{
  "crop_scale_min": 0.5,
  "encoder_arch": "regnet",
  "fusion_encoder_mlp_ratio": 4,
  "adamw_lr_other_params": 0.0017,
  "epochs": 66.2
}
Rows from block 9 of the image encoder of a small model that answers yes/no questions on an image's attributes, named by matrix and row number. Rows with one number belong to one channel. Each number is 500 + 40 x the weight over its row's rms, rounded and kept within 0 to 999. All counts start at 0. Numbers have three digits each.
After each channel's rows are labels from the 100 images, of 14848, where the channel reaches its highest value: "peak at" is the part of the image that holds the peak. Only what is clearly more common there than usual is listed. The data: photos of plants and fungi (iNaturalist). In brackets: how many of the 100.
# convs1: grouped (16 groups) 3x3 conv (encoder.blocks.9.convs.1.weight, 256x16x3x3, each kernel summed), inputs within the group 0-15
# convs2: expand pointwise conv (encoder.blocks.9.convs.2.weight, 256x256x1x1, transposed), outputs 0-127

convs1.213:477455460426523506566501490491424524488510457451
convs2.213:541469410511557447494474463589518479539406522527560480474499499508519507463370452481540539493519490495437520508545600499479480499500559440518423478561488531478464495480491496564496549471515580495510518483465497524477568492403487539438511401527458497514553559509498505436461460530459513436584452530472510484537470459468541578531451481493605486415449492505538478573463524546442502524494
peak at: top left (30); top right (28)

convs1.131:464478483603473524460527537559485447533507489506
convs2.131:474434504496520526486485488486538459462446487489418496508370508510565535472526465521522504529454479450494567472480472526477486455511493587535556404455540458462495479584474499575494471558496498518543547492504423462497510433497520518495497545355530509476464484514444483529485482516549512482386461522451494488560611556504493493465516481426518541533512475527506493529473484437469483452464
peak at: centre (28); middle right (27)

convs1.112:521561439458541448495456470476498531481421520486
convs2.112:512473466466448507549515532509571499540527565514512448500483451548460505443509473509503467432476511513499561446580511511555571520558484541488495451484522482472489483559466534521424514433507448537529453480503546560537439466507556464467534498460502509463508517552527493497503491563459421506508550447525569504475469522455471491406376518456533556496496535436485415502538489497525482535478
peak at: bottom right (35); bottom centre (33)

convs1.231:511414437494462558487516466517511477490484498420
convs2.231:463558513578563455479552424488491523513471502481510422450490485479481505462478422586550451448555536514494527467537447532510440511496508457490547483484479511511503612541509521433495512472566562539398539507552494466489516522440486482522493563475461489583530499442457513537548526519419520545540460448473505531513538503448581465463472514454423518527410499452484363478510528497561476526552
peak at: middle left (40)

convs1.9:540498427485489577475488504483561459528471441529
convs2.9:430493452571618472509562496480491559529478479449499502467539514514461475448517495542507480469513457518469481510496539446397504506491518462495471483494483599479485571478480521525417512463584476442471462516522480566464544509500493537562521485491460573542538544555450525461451468463517495532492463536489528498550476519492544523537518532528414571415503490492495403501446527466573468433489
peak at: top centre (32)

convs1.29:497384552490547458519515500523545485510494459485
convs2.29:476470500476486571474518505441499317452518521520477488504525523548388437541529461499475462539470509457463500557511434537482528446430512485497477511451487511499544457525559435572493457523506511523545490438403461527568513403557483523514565456465485502484439479549417541545536490535480598480502522513501505501513435461521555579521519499516480507509490486517465439516513506549506572458536
peak at: middle right (45)

convs1.135:510483457379521502507467461458502481468454523503
convs2.135:473480524544467468465570537507485509525560514424487467457505528424485502470575528548496545501511526524474522555486491465554519511461458439489424490480497544480473565528438537434480536522519461426430514504547523515507491559506514410478472500534562557509526480475532485562464486490480561467492452454457620455418484483568499489510454512571391518494513454476519507445520544491549591565484
peak at: top centre (34)

convs1.136:436479466471499481571485485532522505534498560583
convs2.136:550563443546490457451526531527550467576512462442552489488445511471477535489553500523539565495586459472524549529523516461533508438471499476560510520478508506487488512545511533485511566519540542502489519496503492508465497569492517417493407539452540567473431492465523487479499444512499528534430485515427555533530552516570573438487494532422592559519533459476508544492481487538485516471454
peak at: top centre (41)

convs1.40:465481485519465506426574474529481506467478446430
convs2.40:499428510549547429475466484511530484599449473489529504466508513469490533473498573500478559457529430514509416496531588420433522571497558462502484488537473538513451510544479577496493542481492527485507580524557482501505498553481455490548512526477431558507539532477515529503456497576472483552477430473555564546541507508524631486554475529476506497469488538504519518534511539489471453538506
peak at: top centre (53)

convs1.72:480498407456463437491504432466460478473495482486
convs2.72:523466495446520476517490517441546458453529482483446500516567501507556442563504459490494579454484505541473512552510517565552439510450520477523514491474537492482515447498569428553398528467534494556506468488451490489495499512539480522450545467486521486495485490538471512475544495450525561507497561535509502568510453507524448532496539468516591537495488515572580531490564462509495473452468
peak at: middle right (46)

convs1.168:495495538436578505465474526472532574540462533497
convs2.168:480442536533584498454548490454434475544479483428453471496466496475466417575577514508469412561486493504479483499435460518486452531513496597522501487527469513415533495516491493441441475445527561490502498450550543492538495523468503521484478572488516488483507468566453493471496444487525474527487472509547487486468467485477483455484545479449437523507514533485468509530556502491374497503558
peak at: bottom left (28)

convs1.167:489475483497481504470431568476461436502441559530
convs2.167:481532452526440487448527517499480468457481507523485521496407547491462560420474496501485579473497443506471444535493500523479450520483507498515478475494455476492428572415515453538493526561522514607472555476508541538443548488452443433529510492533487561524548476492443533475453502544506515476511527561451522577500430528424497537455532507538504482452480470569503492501511504529515547529559
peak at: centre (35)

convs1.241:534468494486518463523582419473564534512498460495
convs2.241:526539499489486496481527529435560526493581477583509507507524498499452541547572508480427566533572530438471497470503479475452439510433521478557549428542531511448468537522499488504530476536505574502485543474454492475487508532536441473483488516470513494470482537493486545512541505535484536526528522509545582509460416534453472390533441554433508562494563488544519465486561511488521504427513
peak at: top centre (29)

convs1.194:533460454434452474460508438485439477467480455509
convs2.194:485543525534493451491510457540510420519528501521452463474463457395489492492507505503492469420488480530469464503504481453385621559524521480452548483497512493459502445529466522497473529495516486470478502620493468573478517519462569531530479583493503455538509494474634466426479497573615537531554435489492537469474440468486547517507514518432590490491526551506485505506516517522450511480472
peak at: middle right (28); bottom right (27)

convs1.1:479508461574509420520468506472476488483411519488
convs2.1:506535472502575456489483521448414486480490523574487512501455448553442475530509449496540498463470401552485483570441465421458496513437534515499381436448535478464499520477504561557502451556514490498509481489498476527412557546481499517582561493469495502530584513455497523535437480508508520510514523544504459523571399481499560517534484527505440538473554605526502442531476541475513472446459
peak at: top centre (41); top right (29)

convs1.109:531536528467485493477479456508471411490583483453
convs2.109:530562435499516484527483467476509527518438415560420468524545508502494486497412465511505523476421382518492483504502536459510470520478545451500466528477446462569443481482510434456535522464512472521528501449507545514503489540460423523461556464520416428495518499486491491477446505489448554507580492476503518491525496483467536543436488461511486498493462510474446518563447509480494550484521
peak at: top right (31); top centre (31)

convs1.2:439437458511495521572496480478518486515426474553
convs2.2:492472460549597491489497476397525526474504453456480516539468492540393524515511486520503466515457485491472524548482462449423485568491491490523405475512505542407491509532492485517484560498466476440496494496418480585446500525461533442548485417512494554493584521507495504486465480465512520563539501539523489472507389495546465540514473526544441535408494462512458390493474508503536522445454
peak at: top centre (34)

convs1.186:516558442480564481466463519540441516465461492448
convs2.186:541605444548589476540515495563477447496506551418520460524452505447513509469544471469515520529454451509492508529516520444513527474504487453467539463523505383525467475464482521496499493535544524564506536560485535519545500502482503432580567479478501531496509485455414484493538536550497459486494455502446508443572540503497562552507531544461550467475527444553511463487532474481515448459514
peak at: centre (33)

convs1.233:406524504482460455498484478428533491483446535474
convs2.233:488495533489474426445460501515513454553500508493542502549548535528501495513461519413502543456440536429460520491486555514497546527549475491494473397447522468448576455506522434553460422421478570539515477546443470535502508492512527502440511402471502518419464485511555494428485511531483476474479519481554486448512501549498578510448466511468504423530594477530522441440507480517508584481499
peak at: top centre (34)

convs1.140:462510451463530490488454548521581511574477535519
convs2.140:581564449532502424426501540542556539539540532431504513479458518493509539518550515470575553488590525488514510482532487519466618468475544454507506502470478483506478516525496527437531575504546487485449536502518480547482544521478522419488426499516559549477447505475551468474499434514505519509519488458433548450484546512536493524552514496481555493436593483461541514456491533509521539495494
peak at: top centre (42)

convs1.220:439454437494495546524583517495462518551496512464
convs2.220:512481455436503480529544495482540500546542521569648556491542565486533508511475463549427502482445483504424455519498470520448467471432465509540440476509499478534500538461455490509503545504488519424494495491532517567535523552572549436497510491515412485428515497528561539516418477544504495412587499499480448492520518553504468479453397521518490558522479428512446506448451500554514464524549
peak at: centre (31)

convs1.118:504528425529445551501497484453526493539465429541
convs2.118:434566496479498511538492495445486452513514507510395491518518483392446520511511513505524480494589532516512510441533505497501507544494464453491512527495521449521555448510488572520543485475522478567478477536510489568556503539426411492468416536450484507537467508413498547505522466477512495488474478531521506548509499558473445562490528524519501512529472532508466459475495480554461485531521
peak at: middle left (27)

convs1.57:514445475480470444534496461554442504547553545536
convs2.57:510516537528486526532509493487509516463447514531470512481506488555507483499564498484487442517460468482509438459516490537511456504452490516446533428464488497584488524526489634503497468542473493499566472489475483499468512535537522460561540460512527479482494516517406501478547560483471556538494474530518495502515494528471494510452502505507463548521467511473579523506540449480490569582456
peak at: middle left (31); centre (30)

convs1.141:537503443424552491492513500443516536421496514470
convs2.141:467439474544487516508557544530536507507589494477447496451513492406494546453497547510471504514525510529465486484454462479508542463496513470450444489507530595460506531524463593450494545518493482407430495529545502549487583594519478436514468570483486493507521466536520526545489444508493532451483444524469580435411474444523455518495487482583399429488470472504482515414524557502536616540496
peak at: bottom left (28)

convs1.10:487451477520482477576465448483447458431488539512
convs2.10:516419527545620520447565499450473460509462466440519549480532450526506527438480520514441524570449455535554564517446483476479449510448530495580437480507519516430509512532492450482557495497515503490522487433473528513460600522517466478472466492447478483453478510446489543459534504574488499537485453516484451534538483510574544457491481495585517593541545429531494562488516503483536512457453
peak at: top right (27)

convs1.65:495440437428510432511493477467475455457477536493
convs2.65:518501484428469505481467505465517445523546514480430533511484515478483472490516461493518618458439573545468496574488533556500460549427531530451488504463549475469501435494521467491366504483515534495450465495410474464483468464517452446505498407496542482571473496576511468467530485481526513488540541496562483518540412472509445525507529491457578509490494450568576453503521505504475419411466
peak at: middle right (34)

convs1.247:486465504481457519513608488486435543443495492497
convs2.247:454514537529510492470526530461526574423511479502488487492493513515546487509541552485479550448588514525503480505448482559533430493523462528471543487457503531462525523461489502495478497471489493528442476488513558493538429482516467465493524508492507444569472519481531521514523495573446462468475465500618518466461465436502482493459437521518527593459497493492465436509502591532452485395531
peak at: centre (50)

convs1.17:542531465549508485527530540482526445508560483412
convs2.17:451442579372477529497556512474492484470459503471452483534485496439524471533490486457498466517499517513503534476517501497474548490431477537469516437460527460517501481454504433492538420497530513523526527498515413489525529465529483525484489424487531451567496426507440511508521492539487485545437474553516485488513521575469523519460484474461494499619509519468461436466463519517456524566537
peak at: bottom right (37)

convs1.62:436437447459446457533491460536525518502521539464
convs2.62:508500534517456512486415534475571475524533540445421532515486533478452450497503507492509526543436515489496472474524523570471525516493487545486482508492475518488434515439493456599457463510556475545522524470483484548526425466447525560585498471529508491528529498545538516455459507524563475551532514534544470588526448527495524547454456524531513530506537520463510483531569509537538473382524
peak at: middle right (57)

convs1.255:485472541466530475390515496525472484449534458523
convs2.255:466483500539473450439430540434518504538521517501480485489472465508521461489476572480499464472519516437429561460465459522474485494482484555499494507565493562448526472456480394544547515507494502524517536417512481516576454543549486486492544518498557502506525519533461548452624546564508514478513481542494462520494412526470496530480445529461533492477459500521542480491587534532473496495460
peak at: middle right (29)

convs1.146:512547511561464489463560493443551485439487479450
convs2.146:551564543534511507532506528431484483447421472449579493525526545528528505558522541553471611519535489547433505500513473511516512512496521500542424465470510576489490453536565554502455484527506505551566509451537535473529479527462534550438450509497517539496501550528580449464424455481471517466496480526474536479409506479540593535508509505550507505476530437475539439582464464556441533572497
peak at: bottom centre (49)

convs1.117:466563490500545453495455449450462489471537562465
convs2.117:432502437432525521468559501516500551541518506500491487492493484518505477513504499512493482519480492472536546458516486471475524431544484477507519437455512537562472512482540526537493504507508493450509511501526424512470525397481518498464542444511531441464463503425476463502480425503497514444477473519526559450586482534537517437460518508477497529484482511465447476551515529467488497530478
peak at: centre (32)

convs1.50:441506537547521485592459512442528528497548507517
convs2.50:510573474556547477484456506494543510476541564503477480519512465524513449595556489465475503472505525532495510479461526492501479511440535439515485509463501439469475481537507527537538469484533513507464502475461488546549513510460502476493500460510508496431444489543532534483430505538521471527482468506536523428467492498522538512433458558492499446496515578502481496493572526491513536428498
peak at: top centre (28)

convs1.122:544466534468464477600478482566470481499472466513
convs2.122:464526509469504412495404518485523491479482484448512561515521376510526519497464467472525549552525492517582508519521588504498485518537477487476532462505539446519519475522474431480416578527458486494486492447555500526592467514411498500455565507456471534473498538467517530501539516501455427523541499498532532521527514441498534560471471505479535484504519574484499553437501534519566480490451
peak at: top centre (29)

convs1.130:493500458412464456425467516451531517533494486529
convs2.130:531500539509429589551519535558549491498462584524555548502481541523537493455485474508532584502508476506482513504506510489499503537486546565526487483475578462541490497449574460499455519451547478492499534519494443556516403518500573481432520471499554449512519540472571433506495579561442499468476489490514524539450537553503498563513529441543469476518532460448548437532509539495458489526497
peak at: centre (32); bottom centre (28)

convs1.33:484521495426535443480458491424522512542448540515
convs2.33:478455476486474435462509525478425498490603462468515471513497542508484393472505509454483492535468567539527456521461472504514526459481558476541485496532508514466462482515453501525515414510522493462526495513450543437499498543473486514416511482610489461467444497509482549547569563496478547539507518499576482492443456549544507516519491483527501488551528553500488496473535504532505408458486
peak at: top centre (43); centre (30)

convs1.174:416501539504527518441452568450509525525460501491
convs2.174:485420495522531516512525510473429464462470516540492479530486454566500448609508539503489438508451481543483420569503495506452455501470483549539523509563503454468477523496476488467496426540562535515516538476517499473490572514496505538505464546491490465485484507467405483512528402489501537490484511568468442502465482571486554452573534501448502585523506516521525503506515545469429494541551
peak at: middle left (30)

convs1.53:466457516488483425502478478548492556460583536503
convs2.53:491517499486455504546390591444585458501425544513439509502489605570441454554489433436497489516518527573440507520482492549520579501375545520481537491521542469490512491565508491621502437509521469516499521471497519501552480488543530497525489488490516458461457529560534557457521553509490550486513515545569447492561459574561516531486443543461543503513491556481519485490520474407497498441515
peak at: centre (27); middle left (27)

convs1.193:494430487463446412512499507458485481441510478543
convs2.193:487545506482515473477491474480544436567497511504478431523529485435505479500540504486528476405518520550534480480540506489403636582521494487499521486536522498465542483530480528484436507487517472464487520620528485554487553532458581525497470544476539460578506522505617461423498488589594491526544436499490515454498443450505584512492524523436556526488545611511479468487522525538491526489499
peak at: middle right (27)

convs1.6:532503538544476507499419558521448473469437543493
convs2.6:491602550502523490464443473497458456569550506489473425557479474529512570561506493524489450469545508538491504438541433505501486534451488493538492546519510491500459466414551541513428498536511480532503481472498531558477435544510540493540537536475474482506550462552518461534569463463540527466494518472465533541477434510447569487541465530463465556456500485484457473485546499524484483460541
peak at: bottom centre (32)

convs1.205:487444447485456525506470550525547486474527591482
convs2.205:465497557497477458518472504528549401408619515494449439446495467456518471507508542579488503535527496479504485561417485508417643510546522444541505499514513462500554562508504501477495449459415479449524498545548444476520542570523463535521449559510425527518549475498592506486461496534513552510437478426499522467497496479512534496587508478490471524468514526468470502480469460489468519517491
peak at: bottom right (29)

convs1.13:503461455505482546570523495450497535521436470570
convs2.13:486483499560578497494521526449509550501475459420425532525592530538462517421529522513488460529490500481477504551509443470448470535512455478532489464533482583432486499507458555471497528484518477461491502473425505629550515507460504450499521429487472537523494517521509518464493505494505482539490466540526495502445441555493478528522481544543388522447523413502481433490482497482559486475481
peak at: top centre (28)

convs1.61:542477545508487474448499485494405449429522485490
convs2.61:474472510547456464515580426470517521512465558505444539424565523506470509463472538535472519500541434405579455488514544494472482451512489527498519426367501507549551525493479572464511444489487471493454550531501512511559561476473489567494516522490471430486519477453481561521551487536495507508495485494543545466516469555470474539512464479457482605488481442483509470510540531521582550565466
peak at: top left (44)

convs1.180:491467523422508508476444465561558476511547510552
convs2.180:498484444488507552440538544543493532485463549524482488447479525527475524477493492489475425540519418505488446460541450457543538416444557443528510489550538488488498525522502487530531518495576532541507559515532486522478555464456494447509484479446487508492529474454446499548536496507516533498457568520506551442548454518501492478438418494546550518488483491519522485499562511487562515491443
peak at: bottom right (39)

convs1.178:471425482462572506439501508484517446446482536483
convs2.178:572551539547440474508525484577423514528508563469436486444518466581416548510498529523515509494444505571497510509462489501590535533461504524428453491501428484477523551488488553464477459500527495461494526502506406490493525548495500546530477563548521460447488456443456449510531545522466485465482439513509593504551509467563463480544439456511518486482544481522514530438525459472554527452539
peak at: bottom left (28)

convs1.8:477482410472548552506523532466512528443554486528
convs2.8:485458478549636506466552503435507554522494469394547486510495482508429504480520477540482457527501513491491535526501479404502502559465488469526406479412540503398476512503473520487536509501498460430503500491418520582428547510529469500529471464506493530502555505476493518492444466467475531550504451498484530475513419499503476482508519496545422568455455421464474487487488479464517555423469
peak at: top centre (33)

convs1.182:460459497540475490576558474527484506478488436433
convs2.182:546414497513513504447536493441571537472562413538462553488432422588470417527454475531471478499551505480460505498471515509469530467488505512510518483537521486584482497557450447483538426543489519462457455486505503516556467464478524499484523456507445473548491520489592546447538537467445491533502499485495520555500511476463458552490559491504481524472486500433433424513485551464439491491446
peak at: centre (53)

convs1.70:528554395495454481510568518506509501524466474473
convs2.70:462472536488556534492481467521538519503487535533541478500514540490471465485540512464527502509456520363560416502599517505467495471471473507480513499493479447514468537480505543488429429570513483504423480496506557422477523472474500520597501528528500451563571478490505476521496503468508549509536483484517539437526479502502571496498485519570549487477457482537527506497506484449560527476453
peak at: centre (30)