python train.py --horizontal_flip=true --encoder_activation="relu" --fusion_encoder_layers=7 --fusion_encoder_norm="layernorm" --fusion_encoder_fused_qkv=false --fusion_encoder_bias="all" --fusion_encoder_parallel_block=false --fusion_encoder_positions="learned" --residual_init="zero_last" --eps=1e-08
Rows from block 9 of the image encoder of a small model that answers yes/no questions on an image's attributes, named by matrix and row number. Rows with one number belong to one channel. Each number is 128 + 24 x the weight over its row's rms, rounded and kept within 0 to 255. All counts start at 0. Numbers have three digits each.
After each channel's rows are labels from the 100 images, of 14848, where the channel reaches its highest value: "responds to" is what is common among them. Only what is clearly more common there than usual is listed. The data: photos of plants and fungi (iNaturalist).
# convs1: grouped (16 groups) 3x3 conv (encoder.blocks.9.convs.1.weight, 256x16x3x3, each kernel summed), inputs within the group 0-15
# convs2: expand pointwise conv (encoder.blocks.9.convs.2.weight, 256x256x1x1, transposed), outputs 0-127

convs1.83:129143156139125115086101114116145104144101183120
convs2.83:126101102101133130136143116116144120108133122164113145133094090175138111136097137154157165125116089117152133104155100132120117102134155124103176110143107155096098122068108142127132100122148113132126114096150166126089132133172147156101169137149136129147126130130115136137141130115142157159090133119115100129087141147111143136111129131095155156091156127064095099135171126127138125136102
responds to: order Asterales; family: Asteraceae

convs1.34:128090150143097157103116129169098170141126130120
convs2.34:163127186160097138143143129155170162142126118162150149134101138140132160092090103130128142122159127085121168113122121123121128182114156087128152086132137104125108119156124091109143134141148107153086110143125142100152070128094126100107133100131138083143123121179173133116123132129116134163133137117165138094163134144148084170088083118133158122118113114082123078134101125162118161160072
responds to: order Asterales; family: Asteraceae

convs1.96:110132105143096097097105156121100123117117119076
convs2.96:149125158119119154084132098116137101122154160150079091072126150117088128123127136145143135090119140132121141108110112156152157134125115108127136107147108152144092195146191145124126133130126144129103136149166133158038148148122123147154115125101149167169134159097106126165173123150113133132121136140097152161154071137127144117146116165123122146136092132072112109122152127159140158138115
responds to: class Liliopsida; order Asparagales

convs1.124:132113185115118120178110120173110128126123120133
convs2.124:115142141124144102115109139103136143103114111106131130125126074142141138151135150118128178154116134133158123156146171120108089114148103127124146114130144096120126114135107123107092147163114124131122112100138150147149075153113109151133146143189151116127125126094140105132158159137119080147139101133146148146139109079130148209073115160121119134160086174099109169133151162106149125123109
responds to: order Asterales; family: Asteraceae

convs1.211:101117148124163089090163095141115133130125117160
convs2.211:113138102131154081100168118120108114164125110130087131153148099070157088106145146116181126115125102118103119166134145103127179137132129097108099107133107161137133157163128154135117172137181108116118148130154107127091156132115138153116141161130107129127167160126136157134119123131110143140122114139132175141112124127089159155148118125109090140124155134184142118214124172086146079129145
responds to: class Liliopsida

convs1.212:168084158135079127129103106149108130123115136134
convs2.212:199095132160091144113177177104117151095104127134103130126098122124125116117140116126159129076103141102154123126165130134124133145122128127139101079135123120138119133130134136127127143146129143083121104140094158099114145155161091162176153139144116152188168118120121137158126115126125105106172126142142126157133133151142111136137130152156120141124121108107114129109152158181134108124104
responds to: class Liliopsida; order: Asparagales; family: Asparagaceae

convs1.43:158159139094102158130119145106088126105130109094
convs2.43:125134120143186133121147114161100145142125091129145110112130175113138150148118159147102151129158083124140089109108146127111171128150139111126137106137112145098125138099118135106142189138099114114150111141126132138133160147122099138135152161089118149129092148130136151110112131195140126125172115092140136185126114122127181150130119134139128149115120077179116144111115140155136125183084
responds to: class Liliopsida

convs1.93:132145131126120127110101112113102101111089192118
convs2.93:145107090084140162158142113152139127131107145097116120116156133136147135127115107157120105124106131129158130098157129079127123151122121166130141091146104152114132097141104122127164165141088093099139115091120151132091092126109137136111147102142152112084131117159133115136170142103125100132124120121138131142107125159117114102128140134091150130135208116074122127095153157141118142152095
responds to: order Asterales; family: Asteraceae

convs1.148:117161102132136145118096119102106099158124123181
convs2.148:103091118133143132129127124117123149100131172142102119126094133199133117120147127122118117149136133154127167123149138150122121115121146125122151076102135107133096121094118122150135100114142155149166123118146172151134108110150111149156138106107100130125128123066133124113169088103148154139110089149145128135172108126109122108130211119114107122120074129132161097132112088142130135097102
responds to: order Asterales; family: Asteraceae

convs1.46:131109144106134135070125144077098110135141116116
convs2.46:141102102146129121113112169099094156139135117130119095099155129103123108119124119099111146135152107146098112147089151116118173131146163120098140101131092130122127169130131133131164108122177160110128126158120126119133137168112110122126167153150110156130098158121116123136168119187129167125129102123124180171075118127118147102125127125118106083092095129137151130113087127101096126083129
responds to: order Asterales; family: Asteraceae

convs1.85:143141125134099129108100128098111090104097173105
convs2.85:137113093090136188144131144151121125137116137092125116133100116129157128149134140138117118105112165112137137114128112063096149157106114190142137105108115111165143100114095113118110144124124108127138105121098138140122101148094101119152170110149148117086118161188138097137140131120143105123128140120152121080121161116089118077126140136093187173147152099116144134124149118135085116130088
responds to: order Asterales; family: Asteraceae

convs1.12:165100116141129165153116126127178113092105124119
convs2.12:087128089106156134123171134107133145148096110138120126119164146124161076170152148134113172124122100158155137166155156088114099142126129141110135121089134159181094141102123204143088108108154148135135071109141141140140136114142104155156143114094102113129144142136102137148169182102125126158095095138155161124130153107106177105132151131112111164117140142130127117182164150092135109121121
responds to: class Liliopsida

convs1.253:113097120163090132130124097105095129120128136179
convs2.253:130156120167144122156127124130071169127130132132111144129139129082146146127119125110125117055143104133150094131123140119175177152184109079138062097090066150115101150143151162106109132119151142134196113140154100157135141124147107144084148114120133133163122190098134132152141134152089134089126107126170132152116142124100134131141112119146165153110101097173161125163122155143150147083142
responds to: order Asparagales; family: Asparagaceae; text has "yucca"

convs1.236:077148169117101097131105130113129115099147147142
convs2.236:150114143124102130147110162125133109156122112117126122154156154119167062137113139097127150091110138133102128104124124133111148099137112116146133104104118103102143097083121151149098117107107166082166112114092123149127130159163100150136119117082129119120111108119120157058119162127147081117112116137189113091161143132135121118099113125065117160137131128117097117102165128134134140134111
responds to: order Asparagales; family: Asparagaceae; text has "yucca"

convs1.95:105120115143151155134074152097148090132107128116
convs2.95:135143101139178183101130118108157157134132116106090125141132134132115126154126120148117097146088124121134124070147133053083159156081119153127129129168140139116135131156094102133160157105126113109138101129101165129126045139093168166113164111134114088131149155141137110175189130114132127125122108127120125101115138114111112092124136134096144143124155125104108132109132143143118104160102
responds to: order Asterales; family: Asteraceae

convs1.86:130106103149104110141119146172151127103102086104
convs2.86:121179106133133140087130142134134124108108153099086179117163148122127102114136094145126101154159096098120178091179118150140106110116133139193146114138132059121137144096123118165128147154138135131112127143128115167140134102152141145157152161135137157131167118172116137138146152164114128122113112144139108159103097114118135093138107138126156155111124105114093179145168105150135138168116
responds to: class Liliopsida

convs1.68:108145112144143156145097104135187137114119109158
convs2.68:124118130120152135122149118136152154125100120123082115103136123144118130109145139124134143150106143099141106079135134104146144120108095117131130123046106091120130142166112113125138098171137123129133148122136153136142134126131102154132118150097144109150160090086131156102121141111115135140101128133114159081129156090114142088130152115152103155102141097137137117144083147089110150175143
responds to: class Liliopsida

convs1.120:149139155122128124192129099141096125106132101152
convs2.120:082148144085111086104058127103130133121121128100114171138159060134119136131097104108124152149146145124195114143145181112129104130149124117121149108120142101135129129126107108104083166119104110125124109080140129137177111145071147118108153123130127128109128158113145155148161129132123093140132125124151153135146152087120106155118119136119171125142167178114129147089128154150188109095097
responds to: order Asterales; family: Asteraceae

convs1.38:142153139115126120115130154083062108140137127114
convs2.38:124149119178156133142125128124104165125132109160131129090132141119148141134139107161103148104131083122108155112126129143172173116131131134114126089138103094096132141134103137094156138134108116095149095122125105169107155138107131118107157135092095134141096140133102123161189113158181117104130125131118137197142144128107136137112088130112141164107091138172126105118139126128124118156075
responds to: order Asterales; family: Asteraceae

convs1.214:203144099125161131137115127124121145111144114124
convs2.214:127134101129161147140137042126139144108150117143099069129100090138165150124148123171152101116096177124150193110134161151099141127160157101112145091155157108167122104160149099130129126119124089140068115123166165103115107102136113152165145124120147135118118111121113150107122105125131113136098120127109114149155180090121149136126104146123119133151110136085097165123085125088171136138114
responds to: class Liliopsida

convs1.155:111105098155142111143158164141119113177116102136
convs2.155:175132120182146126109152086115151169127116139143160118143123105130148137136137127171117114121158150102107173086149138095136120092127146165159110119115156126143154134143116116099138099160133142127121129108134157138148138149136134118151129113124166087152090111135089127148082147087117155133137139147142130105099152126098123140089107146101137154103132129057112125122186152135108119152185
responds to: order Asterales; family: Asteraceae

convs1.64:126102116144094153107123126122142168174145144090
convs2.64:125102115119164112150136129118163157120106145132156097136129173119166114097130143043127097155143150096162111140151147120131189142138098141100124134135102117135104122125157139110116103107136128142150134118159145102116151152135100161143137136111107104171131160094125081162150150122129122159160138133157143090141144136129153117172129131137170112114125145169138118118127117086134134103108
responds to: class Liliopsida

convs1.216:094099156112108133132137138107105122179094116154
convs2.216:136121106154147164112119155114121143149130109147152121142074131113130128142131114099121162134123130099088063118127130100145124126114112121160098092074154123154110099121129125124167139161143108134104146105101144112167179146143131130122099133126147100145161127169095130078124093114114144129107117139129152142106119138127159176113144124124087155107127092125158117142162115144153136133121
responds to: class Liliopsida

convs1.149:156131127134116147113114123121145141174125083181
convs2.149:129139109158150142111114102117097134129137153101102131122121128137114128111158130126106091164164126098164114079169118103107148101098126108108132165113128120128118134102095112115143108144122126149107118114082152165103160155125135134109170133118091154149083129022101133135166161112128147157118098155110116161138115147139148118167112130089125121088194098138110137120174144130144124160120
responds to: order Asterales; family: Asteraceae

convs1.157:115120133071130129103140132144122142090156095161
convs2.157:117113125116103140149124181143146180136097163156117129112101128146140107153141122099127142122119110141105170136109115131085144147055176093131146096112099108144129113116151095194114148087115114135153151119144130181112121087147108125115136141117112140130159137117096114163137147169124115129133118130159117105140090127135135132139081138093129124140131095139121071135150117177156145120147
responds to: class Liliopsida

convs1.41:126156123114131134109113133167153187130130133085
convs2.41:127146193160166116112139117164120170123158099135113137120073142166133161079121138132118141139172108141117153066128103126144110159112149118098122103106129114093088139144103093105097138108109124142090123142119153120112107140113109107094113109079146109137103137111126116127116160131131150151151100118165121114153134121135106160100086138124151170130110092114121050123115123142095129158093
responds to: order Asterales; family: Asteraceae

convs1.238:090166165106099091128113117116149114103130150130
convs2.238:149133132122109114126101156129150110142136114132115130130145144107148074139114124084120158080103155128099125104121137128125153101144114086143121095118126081106162106100120125157113102104100161105163119129107110151119142151167122142134105095093136128130108123112148139048115146138120085110118128123180115091153160133122149118085111139068123121137147143131130106084151132151139158121120
responds to: order Asparagales; family: Asparagaceae; text has "yucca"

convs1.39:130142153095159143059108121123109137129121118111
convs2.39:147144174150099119101179154131125154148137136151123106104108149117171148116130103168119122099114126097115113073166131095189168135117138131112113116145117102160131138160102113137157123122117100129100153105138121117153141166093143113124133102123141155107128165129083051168158146152123143149106133108139147108126133148122138128160118124138134157108114165096149118117152121104128127193116
responds to: order Asterales; family: Asteraceae

convs1.239:074150137107100077133104127139129121111128138157
convs2.239:133106149103098138144118140130117123164115113101116106146176148139151062136126139115109183091102149135131128111135138131127137080129127119111147109096138094096153112066120156139088074120096160052162130115113119145121142145164095141136119135089132117120110097110113140082120144121128071145110121127195147090166137118138109111095118136098078169138144133112074125130164128115136145156117
responds to: class Liliopsida

convs1.147:110135124133126164089093097099175139118108119135
convs2.147:112190122130046131131109137133114127110138139128106120141125115150155087130119128139119160134137104072122161092115134134115146086106128129148165086068121124127118132118149160160116123149129116131133135144122098188120140106110138168124175143137110132126139128079066120137172133100168120129086120139093132132123116136172125153104119133149147170109100149121149120143168127111127134114126
responds to: class Liliopsida

convs1.103:135177102127105111104102101126136119110130122074
convs2.103:122199103086127146152133109162131151141114142135111114132135152157128146139111172122111132133081101169123097168128110128165144142098112095105177089136133161145111145146232120146152173176136123107096126128144119143137126130159077137155152114135119123182153116118115141121126112148120136125100112129110113128144110136157115155143125166130118143111116126149182121107202132127138170135135
responds to: class Liliopsida; order Asparagales

convs1.151:161127130115122130131125113093087109159127110184
convs2.151:103177112160046141106126082136117142145114141156106143143106102152131068139130160131081140127114129072150129101175147096143123111099133120141152107103116137138108122128171101175147098152126084132124109164086117159094136138150117135115161173099123124139141119095071113153186108120160129145068163165120127113147150158184145095148135160098126147132122146142137132105207123135136102127120
responds to: class Liliopsida

convs1.107:153103098133140136081139139081110153119106108110
convs2.107:129150140095106126079119060106175094134125118132095087092098128143110135107142126137155111139157145105117146135103117122161135146121097107162142130180149147107124150192158097156170139113148120124101092137115136173065110123138137150149143136117117152097126140077116118148164109123135145120120136150102140130142125124117152158136150171144143108148124133092072107134093100153116152104101
responds to: class Liliopsida

convs1.101:140071148099125154106124166142121159107128122111
convs2.101:142093084137180104105131075103180134115099124129119114119160143154143170104121114159144127135189142171140161135107104128087102100146135147131175112192122120129161146138138085088120100131146122129110149153132147114140139107138117134113119162088121124113094156106085132127170135116143127117136125153091126139164171145144151165114157128087098150160136129105104157150103103062132115147139
responds to: class Liliopsida

convs1.154:118122090108157122131127111125084112099117100174
convs2.154:129140083144106114111154137098144136167132102173128098092136117131161107162128100133149125157140134107160138134130127069119148106084157112119137125090132092142126174154154094158128148162157124135108096156137101149070158176180124137181142146116110134135170145116079126144168135100109130105109104136116111126125137089146166105126093185154125110119141126106148098162154150078128095118128
responds to: class Liliopsida